config.yaml
model: "segmentation model"
dataset: "Sentinel-2 satellite tiles (TerraMesh)"
train_examples: 72500
image_size: 48
crop_scale_min: 0.7
horizontal_flip: true
rotation_deg: 5
num_classes: 10
arch: "unet"
norm: "groupnorm"
activation: "gelu"
weight_standardization: true
pixel_unshuffle: 2
widths: [64, 128, 192]
blocks_per_level: 2
block: "basic"
attention: true
upsampling: "nearest_conv"
init: "trunc_normal_002"
residual_init: "none"
optimizer: "cautious_adamw"
lr: 0.0047
beta1: 0.9
beta2: 0.98
eps: 1e-10
ema_decay: 0.995
steps: 16500
batch_size: 256
epochs: 58.3
lr_schedule: "cosine_restarts"
final_lr_fraction: 0.1
warmup_steps: 330
weight_decay: 0.1
Rows from block 5 of a small segmentation model, named by matrix and row number. Rows with one number belong to one channel. Each number is 500 + 50 x the weight over its row's rms, rounded and kept within 0 to 999. All counts start at 0. Numbers have three digits each.
After each channel's rows are labels from the 100 images, of 14848, where the channel reaches its highest value: "strongest on" is what is common among them. Only what is clearly more common there than usual is listed. The data: Sentinel-2 satellite tiles (TerraMesh). In brackets: how many of the 100, against the usual share in percent.
# convs0: first 3x3 conv (model.mid.0.convs.0.weight, 192x192x3x3, standardized in use, each kernel summed), inputs 0-191
# convs1: second 3x3 conv (model.mid.0.convs.1.weight, 192x192x3x3, standardized in use, transposed, each kernel summed), outputs 0-191

convs0.131:424483461474401386534450490464448469476417494408439489448365477423494514466517444493557485439544560498447513473433452403518505451505512392520566415508575537507514550399538507436512502538574523471533440486513519544421434538379457404491528468491458576518582505527428541430364517466467462464490535433498548523443486504548516529497518495512541402495514449550537526487503506523464553405493500483544486494449525369555518572490534460483475560563562535494553509517599568441499525541577569523583557515573496495517466525562578476418542476531509550547496549560511543504549428532553523557
convs1.131:525513416576619579483546557507497591586534563486605452482637513468562513506516401505604487568487514554555536412522524533527434422429556528477534457584516477577486481546551611556536554550603523563523452553463466506526499517569473557496503574520593497565484516502466542556573531555489549552456529530553516515527544532542535512511555496516510586504440587465530488468489457499470518459456530601477462514470533497504577535471517511583470449475478471453542455538487428428489485478481482517490491480476602459466409420514423457489461504482499454429451429427433459474460411608412453463
strongest on: built area (79 vs 37.5); crops (73 vs 38.8); main land cover: built area (26 vs 4.6)

convs0.145:506475604573512470446448558514532504542496482469424432475449470501548423476508497555488554484537561507485521508515529467499492516545428497547516541434612551519582534395509558440464479534514487452508545407526505574505477495506550468552427506527477412500517504497586498490500428513582525436522425526559504605507535505487490541587546464526553439540515516542528447554546511463621423644608452471496516490567511554490452469577437535468471441434518545560495575455584439556618567455490510519470403476490481460431408487539415504405566415527513384531473500435536508468573445521511556532
convs1.145:485524461495509473544548485497443530498451548473476518512502524477484539561473533577505506510492590555534479545532556546502508548499557503485562559609598566608568569530594546515530503558561511512529561623572557552529519571498540471573569542585546564504547589569436587486497480476419474527501578480468538479497480459454492450564503557609439532475526525528519555474485559513458603367373521525532513527459561480537501508542575564523589527524480454469548472589414502463405409524444482536519494439510510524497369487510557517611376566529541487499506517499467548532488431520510492489
strongest on: main land cover: rangeland (41 vs 20.4)

convs0.60:472429508475443441478426500487478440475489453419496491527384408482450443464471492522560498412542543468457484484437460463517507450523509418579498485435572588467544520439479441425497466532557519440497563500533513531458472509374486460525567452497504569516534548532448459495365520477478475495415461468494511528432459496521476518491518526501500390469552437564526484533525512505476582356477494430472493496519468425561526589515534423510449583544570555539535481548620562438466480603610548518543563515592519527467465550551594434425498468479485559528552608554545535483556455521560549514
convs1.60:484507450618604536459531593463501571584537541447617412435576521428583448419552380449528498485459467485506584424424466443523446435412557488537486447478461464535481449562537567571543578480538575569448437507435445451473477503545451540517528543510531517601501481464481488539552500570524558554509534496565528517490556521581575546493534512467552536505470533447525468523529480486498511489486495603542442532501496476519606594458504477552484487506478508445584443534551500399492513497520486549510509496512626423463462449537471458460538512489465456496423424406478412534485417585473466511
strongest on: built area (68 vs 37.5); crops (65 vs 38.8)

convs0.134:435514468499510445469455519442430602555416511447490343406436498443559425471471556481565472498464425514536474438492451508481483520448496493543419452504452421448407453610460506586535529460510574564428467548491480387573422413511463503571484498560576419543372500487439482582556515543453539544485434547484471481523508476503501451536444602529468469490494532539457443511524540521526494516511519481514463513535479535554368488492380539500634583497483487472523454464504568452436461586543445538466553506480467494532612434496523504526499484477459519493508409536441497444523526516510517466
convs1.134:506489522456477439552512434485532487460505478530410545490435493533509496521461546480497510454534474452442452512472483531492571515535503471525481510447486527440483511450504452405477392434463530395506487453496503505559528551465527488440507473481445530462560480475495517431424498407472413507522558504437478416453427557454484522526434478455495504453490447575448529589591509510482465515496507408511531562470527538564401544566545526471453503514477484498437477507542557520498517517601481462469599560465384580537565516502532551452553554636507584492577544582526549451618569335546554668
strongest on: snow or ice (80 vs 20.6); main land cover: snow or ice (69 vs 14.6)

convs0.153:516520470439509506489500479520472462447497492513501511522516487527427476452490540557568406530410503515528527451439451502554457501456577512524450528537435525491525488491443414486504477563514444468472570580507497487514504409412501462522485454564458448468471542523414461489422453382429439448356413468496439426481522409488436406546444604500383486469496582550477443490437463456483516371401466438426449429524426478442523493534529467611490522496503548518542516548499448473437461515491495494522486443611489555384422532617482484544455492453533468543547605509516461519563479532549533479
convs1.153:501491511588468458498456573510531458576482506499580505425458524479583486434469434438412501395487472461460492457393449381437499485494496415576442451416451488472442468534564505545486549413501533536452448458436480437436429530478442494450562468422511602569509434421485456514528456567516548533524532451499459474459476468504551544470446454471547396487536416471445539539525434424466481511480438510541486514540499401518554601460507448420505476582447475440526469519532563411503511472566482529446606504490533430480479468494526482432526559550482391422425466393512454489535424486477521564
strongest on: water (78 vs 40.4); main land cover: water (28 vs 11.2)

convs0.132:391502417456434420542473481418406466461391489402426456436396481398479512505521444490527510483560538536423524551460468425506555433526509417517576464517533517496520561444536483437511468528554528457533490467517533521434476559391462431474500488480471572528561495499442544453384517471474458486525546456505552525474499527552530576399544491497594396508567475472565548471481555491487491403478482480513519486481559379526532507395522460470527570562578545491545524543611530428477522537580569554544555531587507455516494560544560482439501510524500572553480530580554576517542456507526524552
convs1.132:544522411552577567499547546528513583593567588503584459484578493467594531505522392498607463565495496547555538391510495513539408409405530528482522439574525480560442450571559593570578558538595540575498440587449449473529505520559461566489515581511579541540490517515462548554584552554481548560421520544538506512538542538536540491504531472498504540494439563456522518457491462512475539455465558613507417521487527482523604543459529497552475466472472498486516484533494434454499481491499502506494486487491568463468436410505466450491449508471471470456436436438424433465469428611436448433
strongest on: built area (71 vs 37.5); crops (65 vs 38.8)

convs0.126:401511447519548446488483591420435573549384494402467399412462480394563447495473543488540487492489441524548472430479439532491492487453523484550414462481458435434379467601487508586543541425516570567430481508530507366569390478524465504509489485499579457579394463425428491574564496524449511590481453557509478488525531525527532462528448537502484504454474498542458479483504558502506464540528508508509483536525467511562371538520367533468583582525503483452505457401545524457463482602556486512457511474494462529523594428509497437517502504491426498499506431533443507454546518523500513484
convs1.126:522512580468470454555493447513559477452503476588409580548447523606489517544473546525508581487540517491465458530516551543513596557579481500480514527470501538492531541433474460397462389480443487387547509437526541534551570528452556481439464475495419498448543471497507514440434491423492425475525539510455512446482448552478466488545466447471473505472484467572486515560556508510530440521502503390443555502472535570514372473574520562476470479472477493499420505493539515524513539512554480440447544537450389594512552527499482555464534494572548574470599601574523577432590565339530556607
strongest on: snow or ice (73 vs 20.6); main land cover: snow or ice (58 vs 14.6)

convs0.90:466506505363460491522499390474489460394448432514451521577500510524425579531439519480498581478470501510461471529498485489486554480537553476498492519487369456458520526456460418443442460459488476455525528459527537510456501550475456437506542450507492543476559476491487459473413451350489352514477521434423525513450441423390423443450491574531444491518539513546513559415428448392471461402374413454451530515510497402467558487496569418486440547551471536533508518581509491521472477519564489511462499437596453547472516560558510537530461585521557465544528532497538504556552497429552540509
convs1.90:527514509513514532491440516516525510517546495532539458513507484523521464456545468486508467513521481496479521430463469461483481420498435486500487414478411337444414406491469475515475550458444500531410424460445396423454504457531467549511498524451484475476425476483559495536545554575562587501491443555559478545539577522559533531351510469461587460523505520377500442519510467531532456565586535521542471485533467522467536483338373359469386481480532529529434536421546504541541545478488536453551489579506513410573542501468458458445503417447441537520414419496511481493456535544453491453
strongest on: crops (72 vs 38.8); main land cover: crops (47 vs 20.2)

convs0.67:416476444431449481505444460428428466418440476442478455510456473444429469505484452506484596432570549522416503567484526467495585459556529413513556491475499504482550541410513461399451424505502488411512527409515525511433499582443484456538537493509450551510546519513502495452366487419527393494532518453457543549429447531489492573417542524548572458537556436496563530499509507414523443410460414462492541516488525401476541468442521457447492579567552569526538507584588546463469518544588546558498570557590533503540509585546508517476455535546554532565519550565563578554530469484503548561
convs1.67:555539462539555553487488523547530579551610592516559453498547491483548469438553421502587469562511487512537544416479477489528437395441476542454498401514422396491416401536492535563544573488533528570421410527421401411479504479544456568526515559508540510487419500517524498546587565593521603521434465569567492526559580534553520531430523459477573509517455556404514429477503472541527475531547568592530409511507511516491584492394439492507467475462509526525485513454518481529544530495494513487517463516489552447511533454488462462449483439442474522484421410466461442478464518609427460430
strongest on: crops (73 vs 38.8); built area (70 vs 37.5); main land cover: crops (47 vs 20.2)

convs0.179:442465479430469504521467451459454497438465484459463488581473468471444533529476429495495605431521538500424497547480532455495563438530569411488543467522445474505521530441524455427471443489478494430549489467493511513456490599447463464535560485512466566489553503513484517455365508372500352504532558411429540530418455493473474497411517545541508451518533464475541587463483492427499503371418445487514539528455526370487569477421547478494479584593493519494573480611563555440437459544583532568501539492608504474510490568542504533491447570549575514549476485548541545583549445432501524542
convs1.179:538520492511542557474480518526529544534558534525557437502536478510522456458548450507538471552521493504510532413486481501513463371479452538484494393491432350468419386494466501527490545482471479547412397478429381399476493458556459555524491536500511486480410496510541490539565559567540587498436433580566487542558585525554518532374528483490574497532477546396501421494513465538518450547573552548512436500518465526469544478364396429497406485455535532538453534430541486539547544486495525461539472558496544429562535476485445468455494428448466535508415399487486461478463543574445486444
strongest on: crops (71 vs 38.8); main land cover: crops (41 vs 20.2)

convs0.3:431527485394473493510481414458451428394417431491474453548488528480449497512465523484505564503488501534476505550492494501505575496541538497537510537476391492442531532443446433414411430466492466419494557460546542474467487492454456446530526443524488525491489463471489440501423415375505382520459469456456527503448461435409441450443495619529448512501553522570522485428449424388468451397411401439437498494509463402471514485510526443493467567511498562541497523580505481492462490532574494503488508464609492578505513579600514507547437572494567467568575614496555493549564501477556537519
convs1.3:517534515517501519480394525515519500527544481544519451485486484535526471457518387503496489468500485520501506455453473435447486411486434468485465369476414399445384361526473480553500578453464546554391385463386394367463491450535497561509521528474469494462418481483552501528540534578561595499507471524544479552527554527562526518403463456456585422543491490401509448536519478501544457560553494483542455449532456528451527505388388427417441443516511517497466504449547541518518532475517508476513521586485474410552541499443465488421511392436465498489433436458502484466473513487489525455
strongest on: crops (69 vs 38.8); main land cover: crops (46 vs 20.2)

convs0.151:582497591583511542505492534585587528578584556552499484443527523574512458448461515538512530494511576460498455526479530502467517487524407512496484614436510518482647597447467477412457425499446444413503566459556522583481503459493559499570437507525496408473537518477574514516552505511556535431501443546530481528515518514526452558488493514504523477507511518470482413546537536517594432627578538463417530460541544632448478432503471451473445423396486512528468518477516442531538539465477475460419478508422431530463474552463400522394498394481540441452556490439549500405560514466490488469
convs1.151:461500474484495473509536497485434532493425530478490527468498525477478537519504505546527492516516566554538514515516538535520491539483588510498529513616573564601536539550595548531550523570568538516536516619530541530513517559491533476564576508571551552528524579541450562508499449487440485534509591491494524522509488483491505419557482574581430540486497539533505616464488535491464656352376497532527505568466552436534505546543553552543547527542453460464575482610429517459325376514478450557521514424511532506488364471509545509579420566551527501511499524486460495540484420542511489501
strongest on: bare ground (70 vs 24.4); main land cover: rangeland (44 vs 20.4); main land cover: bare ground (36 vs 5.1)

convs0.125:461478503463470501523484487460474442455473460465440513598472460499471568519490432495521543459491517506452501518400490462512534387506580414453527484530478437497525546456515420455511479510486500460567512491503514561471492574421461451530510457525450552494594515548492545462359506408496377502515527396451511510457482477499477516348503510543523443518532475432527595434444541444492513418459465493492542500462521379503584506367586390520442582590487513499571480582580558451470450547585513539505515445594469454476491577543509525458491527525561518534470461537570517548570441384534521528
convs1.125:546527488536559579513523531529555548594571566504567466500576468500589487467557447460539440542514445494482539341486453484518449378477473511548508427524457405493411413491530550525498558500487516552456416514442407444480490503569425559498530550469545509514463467483524508553595565587533592561461484565556498521541580505560547518423536489473554484498493541401503472528552456563519498528544572592527470557544489515530579524398446383527395499478531540534473537444529468509531534496486550474538481552525571433539489450497464442472476463486421511512412395471471461499442491603436446480
strongest on: built area (74 vs 37.5); crops (66 vs 38.8)

convs0.166:472527425442480472506473484491423442428474488493479494487470469481411465458513523567578426498478538552496521469449460500571479503472581486539489470559459522487554529460467424439514459560549438438516513581528509516490456443389478423537455441568445461515470521494403474475425453353421427429373459510531466487469545446519469412519466618516414482460517579546530480443426484470473532380430487480460410402484470447447529481497519480594517558511536543515564504532540466473446456535534515520549484450631490512399409531614482479522447499463532489553500583523511490539570466555571529469
convs1.166:516489501587496488449477563534519478597484521538653504434519542522596501459459410474418502448499528501512489448431496431436478460466519444548434447434464509498465491556566562556475544443552539540479439478449494467462430519511493504480567487466584647566505459434485436541564462558514544548515543469498464518491487477490519512477444474498514445531496454482428511512493394422452482505463455528530486502511514432521546613480500446428470446572403443419519448530533541395498503470572436525448579488448561444465446439480508510439526583545501378378438457382480456447530402532486536542
strongest on: water (79 vs 40.4); main land cover: water (33 vs 11.2)

convs0.76:440469494516485380444459527447501466459382461415386434456404458433538445546543443522479520502516527492503552440540501432534486429516504513545544479448603505527491473441537567501534548517573539509488483418497465548505487498455500478465491492453466497544539483479490481419428464478512461493543458467563524531478523479495545525604532405510548410500491467537518498538563471474535458575572453483570515575510495467569493537577474568470453494557558560522538593489594539499626581489537569569529450501545479460460464477559532492511580543624498434589456506519546552552596421554525572662
convs1.76:513545466475500486543554455512460540501482551521480504517511554501478530567504510582549500544524609572543500515553572550513479510480562507466586535642604538617564559543574549511562501587574518510560538618547542563549531552515558489519542551550548539519574596568434565507507495469419474527512567510471550482511495486482498463531499556562429535485489535501535578462479575533472598372393533544535526524457590504516519476525583552548583496496472456464552470595440484464385391516442485537515473453511508512489378478496529499572361544493539503488497509498460530524497424541479473452
strongest on: main land cover: rangeland (43 vs 20.4)

convs0.174:448457484431475504520469448461461502438466483466464491590475469477449537536476433495493609435513529503427498544482530454494565438535571420492537470520434472503517530446522450434467447487471495434546489464495510513450492594448461464530563479506471561484555498512483516459367510373497350508530553408427544526420452487466476493418513548540504451516534465483539591455473487426494502369411445486510538525456523370487574480423552480491480584597488518492579477616556550440439460542581529572501534492614504473509494562539505534501449577544577515547474481549541545584550447426503520540
convs1.174:535523498511533549476476518525533533529555529528551438506527484513521457459544455504532471546518488502503527417479478496508464369479446532487493398486431340459417385489462495521485538477459480537406401469429375398471488450547458554521490532494502486476415494510545488535555557561542581494441428582560484536554582525554516536360524476484578486532479536394501425503517470537519444552580549539513441497518457526471538479355393422491410485456535531536449533428544490540547547485495528460541478568495533430565540482478451470450499428449466540508416397491492464477467549562454490448
strongest on: crops (68 vs 38.8); main land cover: crops (41 vs 20.2)

convs0.143:470429456508419377505446504474440496509474516407506499503385434418476424421511516481545435410577538428502480439473485438492474524493464420526529438466597548554510517478561526479578497546572492475498466521506519542485453504450534489464526528456479597549564533511474454460418544517464493477512509495492533487445475541561514530500520465463542381441528400518474478519523481581507613511537556548551504515551535461583517585503518509481464524562601521514549537480578564490530558571532619537588562551507525549521483519464581442409583442542431590494581568594520610482513512566538531576
convs1.143:467478408510554521438533531463447558534464528460570453471564511446521504543548467522589492595492511565558568479516521560616467484441622560487574511584543538555554532566506556570575558584570519555528505596511516518551450506509492503524497498570544483586498545566407529547525477515432510517468520505548540548527538503539542485510558538541461578550456581498557526464484511470448543423438499551480492511451514467508525537512539530620503495519442419389587396569498478401397410478507433558512508435543588477455428422531458487534423565503529458504480468470421445548506410566512482493
strongest on: built area (63 vs 37.5); clouds (34 vs 15.4)

convs0.91:405462401490458351516439498445449496446356495394475427419385457402503435489531466485521480460572566426526527440503478459515519471516467476517554476419566531516517528485509551492565529505564539513472465438524507535486495494417517494420479492405495520570543475473443509476472527529471502510514487482554509506463521569598548563529524408467573425487523406503507498535555486535507511556548516512543505548525486489581516546521484533443525530552563512448538525509655584450527558550602541552552543556531485503548549521497558443446543470577461541547518520573527564509622511579501509624
convs1.91:495530474496513485512542495511466550512468547503512517479518531489499538531532485567566511558525585581565547501529564534565486506475614536500604495645564548622526514576591579545595533625575550536525496636506522514532532558508541510559554557581547530543531601579456547521512478497457495535509594505512592540527516501516511441543524562578445550509495563514562570478488548499486620390416510546505501559458566473522516540527549545569533488508454459452571467589464485450364387497498466547520513447508532492463394450514511517542448553523537495500493507483443502523518427550498486499
strongest on: built area (63 vs 37.5)

convs0.144:506504529399470492528519410492517480430476483536414511601459480549442554506435517522509539432433518523490473568468519478485549418504540458529456569509401433467540543459520395442444447474452473439533578480543526532467509542456486485537530495525439535461566505504507507483392461373517364484462507430456487524442474483470463458396485560565445501527559503502516547415433494401493506445422449456426541532508522457486587475441591408501388526546477539543562500596528491521470449530560491533432525471555427511446474615536482567532451552517579472497491467476605499530547437402545574490
convs1.144:507530508506506513503478514496514500514516503520506453500484508505536471438530471471478444515480456471467513409445452454489462385487438494523464420466432355437409388487474469519491541450429484533400441474454395411445490482511449527514521505444489495484448465481554496534553563574558584503490469547554500544539579505546531552368525476451594436525508518387500450523530468548543478563589534525537481500561465527480530520349400374479420510487559569559444547438573506548558560477507559455562479584520522405577547524457474480470508420473452524516407382496532461499477531538497504473
strongest on: crops (64 vs 38.8)

convs0.160:457450472484524452458467577459456576560469494416465449420437414447547416454447619491525463437444416469515463528487501502494467572470504456546467471525487438423416467592485453598531544468478518579495526583578569351543479533496479506560495462577572433525380500500491493564551526514494502544482485528461453564475493531507484430471474571585462580501497500544476470467494486478505511517448512486470469521545564472520379463412407544510692579517489478490473464453512549489473476620526477492457506468444456448486563458492457548509508495465453514478488381518434492441506477482479561429
convs1.160:496497571434468465520501442500545491447476477542453540531447478565473544549444578482486558505503479493455440564520508524490588544583503506530489556478497508479521525401480468388451389482433456389510552457542533523506554488466535476467459475493399474400514465477561494426391474415532416430527475476437502447469419513452439497551484459464472498481536471587484491522514498474522438529521459412447568480516489547481397439573501553498486496472538567587444563489524495570548554499500534445444494517465448608502533598527500586467536516568546508472609589545591538469599570387560582593
strongest on: snow or ice (65 vs 20.6); main land cover: snow or ice (52 vs 14.6)

convs0.97:570516628561512502471486550559570535555541530545274478495478532590534450485491511582518521448488557528504494554518572445484501523546441497516505571467578538507567543434520528448458466532520478457552542457543529558487472493444556499535466526501528447517502547494571483522531458560572563499537497527571495540525541516474533553557501474555556491536513531436486481514508468476564427616569473445471532454512527531505461434491461543456569479484498518565439569451507425548592524502449515474437398442519429401392380533518442529461546408492537419541387439454566503512475407491426527483
convs1.97:482476452471469470529514485479459460500446518463464527562473472482508535517414568516428455465466506496475410504526505522464518567523516474517485605532596607544559587466571519467476476488496463486552592578598586566498469558481499453516553505528494550462551524507417576430448500454411451479496549438444477443482435435414456456591471531535435495420521493550465592485501502521427582396371512482519502565456514430538486526567574549492627547545472449470542463559382540459439426535467486547473530471517494551509400481512557492603408568578500451508546566496467525533488422489554459525
strongest on: bare ground (59 vs 24.4); main land cover: rangeland (51 vs 20.4)

convs0.22:498489571590504474476444526526524541554492512483444402437456490509529447472502425573515533512520580496477513495494550464486499485527390500477529505470578501551560499461481560494500508587505502505455489450468446517483538447429595465547454499553448383486489555557577502467508474518587543407552451529578517573539560513523481568496547493534585452584521532455545415564559568540704469633629521487546546477532466602492464462520406522488491507466564552556504574433634528516569568504505523502514472483519479476470466520501431525416526397508529446517475453512538503475581471534467534532
convs1.22:496510480490507477539553496501453527501448533488486536469506531488479544534503531576524495516494572551542509520525553535516495547491580505496558532606593569612552553536607557519532512578569527514547530613554551550514536585503553476567577530591549547520554591559457583496492466481445479531505594489486538493502490461470497437558467559594434549494504534537509610479493562507468637378403513538548513559458571476542507530540553547538548531536449454470570483601445516466351375516483460555528504439525521511489376481514552509594399566538524494521500517497459519551497441536508496498
strongest on: main land cover: snow or ice (36 vs 14.6)