Weights of a small segmentation model: activation gelu.
Rows from block 9 of a small segmentation model, named by matrix and row number. Rows with one number belong to one channel. Each number is 500 + 50 x the weight over its row's rms, rounded and kept within 0 to 999. All counts start at 0. Numbers have three digits each. After the name is the row's rms in percent of the matrix's.
After each channel's rows are labels from the 100 images, of 14848, where the channel reaches its highest value: "place" is the part of the image that holds the peak. Only what is clearly more common there than usual is listed. The data: Sentinel-2 satellite tiles (TerraMesh). In brackets: how many of the 100.
# convs0: first 3x3 conv (model.decb.0.1.convs.0.weight, 128x128x3x3, standardized in use, each kernel summed), inputs 64-127
# convs1: second 3x3 conv (model.decb.0.1.convs.1.weight, 128x128x3x3, standardized in use, transposed, each kernel summed), outputs 64-127

convs0.99 103:512541501494497409542470473513515533474485541504489512559489530502558486507446395491532647633533478541513532524567707489480570602613531558501549533566517430450497494477482502539520533445491505
convs1.99 097:476472511550431551427570494515451512572482415551530489555527477558469517561503642456605516463480590502501540645509602593389468460453538523486479537502542521551484541531517461470485484506526515
place: top left (38)

convs0.81 075:523538465534462473526465485472532527501519529467485554560491568503564506491477447517515640532542624407591550582548456495684482524540485482502572482519544545554534476502530505477477562533578543
convs1.81 093:504474469527620476563500501474611514497494511531466415455565578459542492495476391559567474556549502486569460465453439464549517537582500538526531457517489512459482471549541510616496527514527444
place: top right (33)

convs0.16 095:552577567471520500539522428515538530548423560489523498624444555508516560506458459472613561532564541421501561461558608507608521469489586607460577497542576486521471544467474558589517575468515538
convs1.16 057:434489613424475476504477479507450504480543519568553541499460454532523509466443436486391604523497409527395485458587513453407504459474507449370501507451508461493504569435500584480459533545499490
place: bottom left (56)

convs0.84 081:501556528483471424524466462475496522546483546516540538608511540514553528516529466486405608565513507473544470623553539556546487524563533552464489511531529485450505462495458571502542504505401602
convs1.84 081:504469506667478456497484480498495499493489466511521488573532514512600524533428501485443470575560506640502483547467522498412584630554412434520452525666450519520502512524478508488526466452559478
place: top left (34)

convs0.32 095:545545499535437545530485543482478558475538531487458530557475563509506489523491478401458633542448575590488477640547553600454597520567535408560481525576550486440492442497490544552508498465471479
convs1.32 087:544567475420557534515569456574522567587464462486553494475504520555454559535462576480546447437438640457565451515432491564467556512512600505533432553400486472450432495541465513544548487436441543
place: top left (42); top right (29)

convs0.30 117:540582551526465533590523477529535515526492539480534537584497538533524548515432530447612567518490570486400427479522594519417601493485639455480449514559556499519555466479553506529521528450505466
convs1.30 118:400462516457546493510503495460535465457505469500469455523513497477467494468483480467575504533538436494559630465559543471650495486535456567465592469513522577610512473508534483508461477566496492
place: top centre (39)

convs0.61 110:601610561471483512534480500529518503508512531450531487569421518519552542493509484453520468532512565509526529568584566543554533500543492470494533513592617530523558459448553571510538595524509522
convs1.61 070:435539518501481439525501502518416552477540453524513583584438514499445521483520538452469565488442478493482424433459461451474469493464401367455397496544461480501494557430510471478526560509449560
place: bottom left (62)

convs0.26 110:579605569455478540500530465485485470498484485479510500598451565505493545508499521512505570500519615453473549596620567610558496467510547608508570488522602515498497495483554592525511516512471579
convs1.26 066:453486567475517473474447539477368468519589468538518594494480492496531507534512450374482525485450475481468426479498451494380533520533387329415392517529523470492502507461539487538506566498488472
place: bottom right (34)

convs0.48 121:607628525491489536530479510518509510511522515437535503602457542525557552513489503462539499544510617516552528582582598572545549506520525466490517508590607539534558439464559553541535574508496525
convs1.48 074:414545509474521402481482490497420525490525507564538544562452523514485548515509492419516523489458460440504427392464497461495486512468423407451395499518463451487456590462496433525516595469456573
place: bottom right (64); bottom left (28)

convs0.111 098:522521498500554461552486483532536522479478555468503519526521544526604523534399458440503632590502556586486480629560676533551592532599539506482520527527524430501532434494507498525562558414454481
convs1.111 094:481494493440501501489566478476432496523494496563528435526527455507485475537505532438605500447451551393461480499527613552416476501466595596492451538428533428429438558543487459579467498446485519
place: bottom right (31)

convs0.56 098:581555580454503509526490491556498505497514523456506479571413545516518537503554486385515471564499541542436510504538564540445527415472523438525531526526584477514579474466545572462573514502465522
convs1.56 066:470567524437488430493493436471436500466495530513495488517424525498457514459489451509403536531463421518486518390505436407468492484426502432476553467448433509473505560426506537443447497543462602
place: bottom left (54); bottom right (32)

convs0.41 095:597569491497488512503515480500478511561478530501505520502450547524549524540443419420374521541480615651515440611482514543498509488618449428499408536562563511440529447484500544530539544517486626
convs1.41 088:561592470428461526580486554528538481486502521472462431550471535461494458508518567531382450512490562529505410507433494524536441581551526494568334547486542471493473539494477516410548439446499540
place: bottom left (41); top left (30)

convs0.51 123:617621531472480509544482510500514498510529524454550492554420511554518552523468486494465456523534555484506513548565550531574521541595482510486509507603630540522533466446559549537509530552507524
convs1.51 079:475530501514471515476476547572470581467541478458512616568442444506464489485573547500485565469471483476464430447465497464507403546535424434473356523542531481528527490436461438474580569504463543
place: bottom left (93)

convs0.2 127:585520532455510480509498500492483497474470522503507445542481549501547525491521489469590527518529607473520504534570588576545506461477646549476544519455625529509462529481552525508509520545527471
convs1.2 062:511395611424511570481548513518474471450502473547491447503508419489467452489467519439476584500479475429491606500602516499541561442464528534377545509411503523547548450449461558514490488524443400
place: top left (50); bottom left (36)

convs0.20 114:538571537512463509583537494526548503519499554484570541584501542560547581531441514444624583559506564530407432474514586537432605485493626440471442525548550483509603498471616510515520539451507460
convs1.20 097:402451490427546467515507497440522451462509493515456467495524490466452487475481483472592500526508422464528625432555550448630482479519472560481603454493517562578510483516533457529440475558476526
place: bottom right (28)

convs0.6 116:597538520468525470524493522478503483453490519492489456546480550496554503497504515466601498531537578492515502543579578567521544485477625538474527507488608536508465537473578520477495521544536426
convs1.6 078:564402581498486615511585529530453493479512441496442420485509400461431394491513571463526611471466542430506574566602516544500503474444533564400524526448492544507571438453502539492504451532471425
place: top left (74)

convs0.47 079:574544484471556535508512522559467601475533522499455479536466535512551480523469447444365566527510625611514455626506515539488492476591482422525484534509556483420495427484483544496530523510563486
convs1.47 072:541585442464440513556507485518494488520478408437499474531464524481425492516568626513496477384415629450541396563455455608492567505474513473567414524479478515463460487481534462522521478485503563
place: top right (43); bottom right (30)

convs0.42 079:530513497544429537509489466466498538588524536506486513498451541526533509552473417427486545484515559662537508550492548554475582539543488400527484541512540520420509468495481531539530525527582464
convs1.42 099:534606487403553523558574424554589557518469430467555404485477499506425555490438579579438482435456595510571434512463494580478606500504618515534483542392473476463493525514473575499531442478466549
place: top left (43); bottom left (28)

convs0.110 100:547549490496502489541515512462546502490488527459513534573481526531575515527396473544544566574583556553552518650549621625473574590632576611517539492550528453485512439466496488552467536419533521
convs1.110 086:454463495567453490456511415557487553526395490528575553540524501595566572536469559475588472548545514466478539576557586569469439522565542577470475528556533486573442538537435432449527560436519467
place: top left (28)

convs0.88 068:511539525489438411520501459467507536573505592480500550603465534491563506503540470501503575573536532426614552638563491576567531541532518562488554480534526457481514474484456570513496572487476540
convs1.88 087:473490487630500453569544465489505520506500431510528403555530558495528545506459509498538484527546532554534451519455512501467541656715434448501491479618445522516491497531527490519503521502556479
place: top left (47)

convs0.50 101:537540515433503464505469577514476509490548508490575466534473541572537552563408478530453397566647499522439516492600546510553455523647562591454504544525536438552621476462623522494558488505581484
convs1.50 083:546540509402449588536561535547540536509516466443492455533447417511423450477510562582425566455451526517445462471470514499521442491443602518518444512386556491504591473450432532376531470478456483
place: bottom left (34); top left (28)

convs0.101 101:530550497499520458537471474521535549459470532489488511549507526515567501496379447468493634588528505583534496593552709507515585564624535574502521524580532433472470457482476507522516529411488481
convs1.101 090:454486506490444520464555463498471468563471451544536456553515475542499508565499574470586497465492565474479535633548647609398461478462582559494488541466567495514471539533512465534475504478527513
place: top right (31)

convs0.94 089:497510483440490483491420454534450512545433521482564485496493539577550557577552433456566466596576467473548593463650572517627449594619520496465619606487524419479519524470559507508576506472550484
convs1.94 116:543420535528488586503464521524569527542516568469489636392575498511558478492446493636413456497516519569513515524496428484474444466503548523501546488460518534470510421567516556436516493523503415
place: top left (35); top right (32)

convs0.28 099:559601558459500496520489441520526527498469556502504462561469574510559556512530440420609533520510557416479489551528541560572529460479562470477552495510576451452489550459504572555525504440414559
convs1.28 060:480508575405507499474460476487429491482528600568509523438501457467543446448481416491442541491497417461471484403572475429427502529565528524410513513415455464431445525488517551501444537487510519
place: bottom right (53)

convs0.90 084:506552495475524460517437490491539537503489556491501530612503554486525507498514457472430629579504524396562491684547513560577475515555488487489481502521512477507523468495498573471536480469436647
convs1.90 076:552478493617532496564484519516483476464505513552483471525529531467620483499474447475467465580578524568515509507508512463435495555519477492527456543619512511477476519527471514490559569444561472
place: bottom left (32)

convs0.0 095:564581519463517493563473492480519480454453526467522499562482508531585532532502557462612601536550546540525562474540538496485579535483517556428525519549589546499456514455550523484520574557548453
convs1.0 097:536436559443466609473596577499498485483531429441437426540496446471434418484497582505556605501478542481494534559550560529554462482429567576422508504432590530528538408455520542470527462508469460
place: top left (68)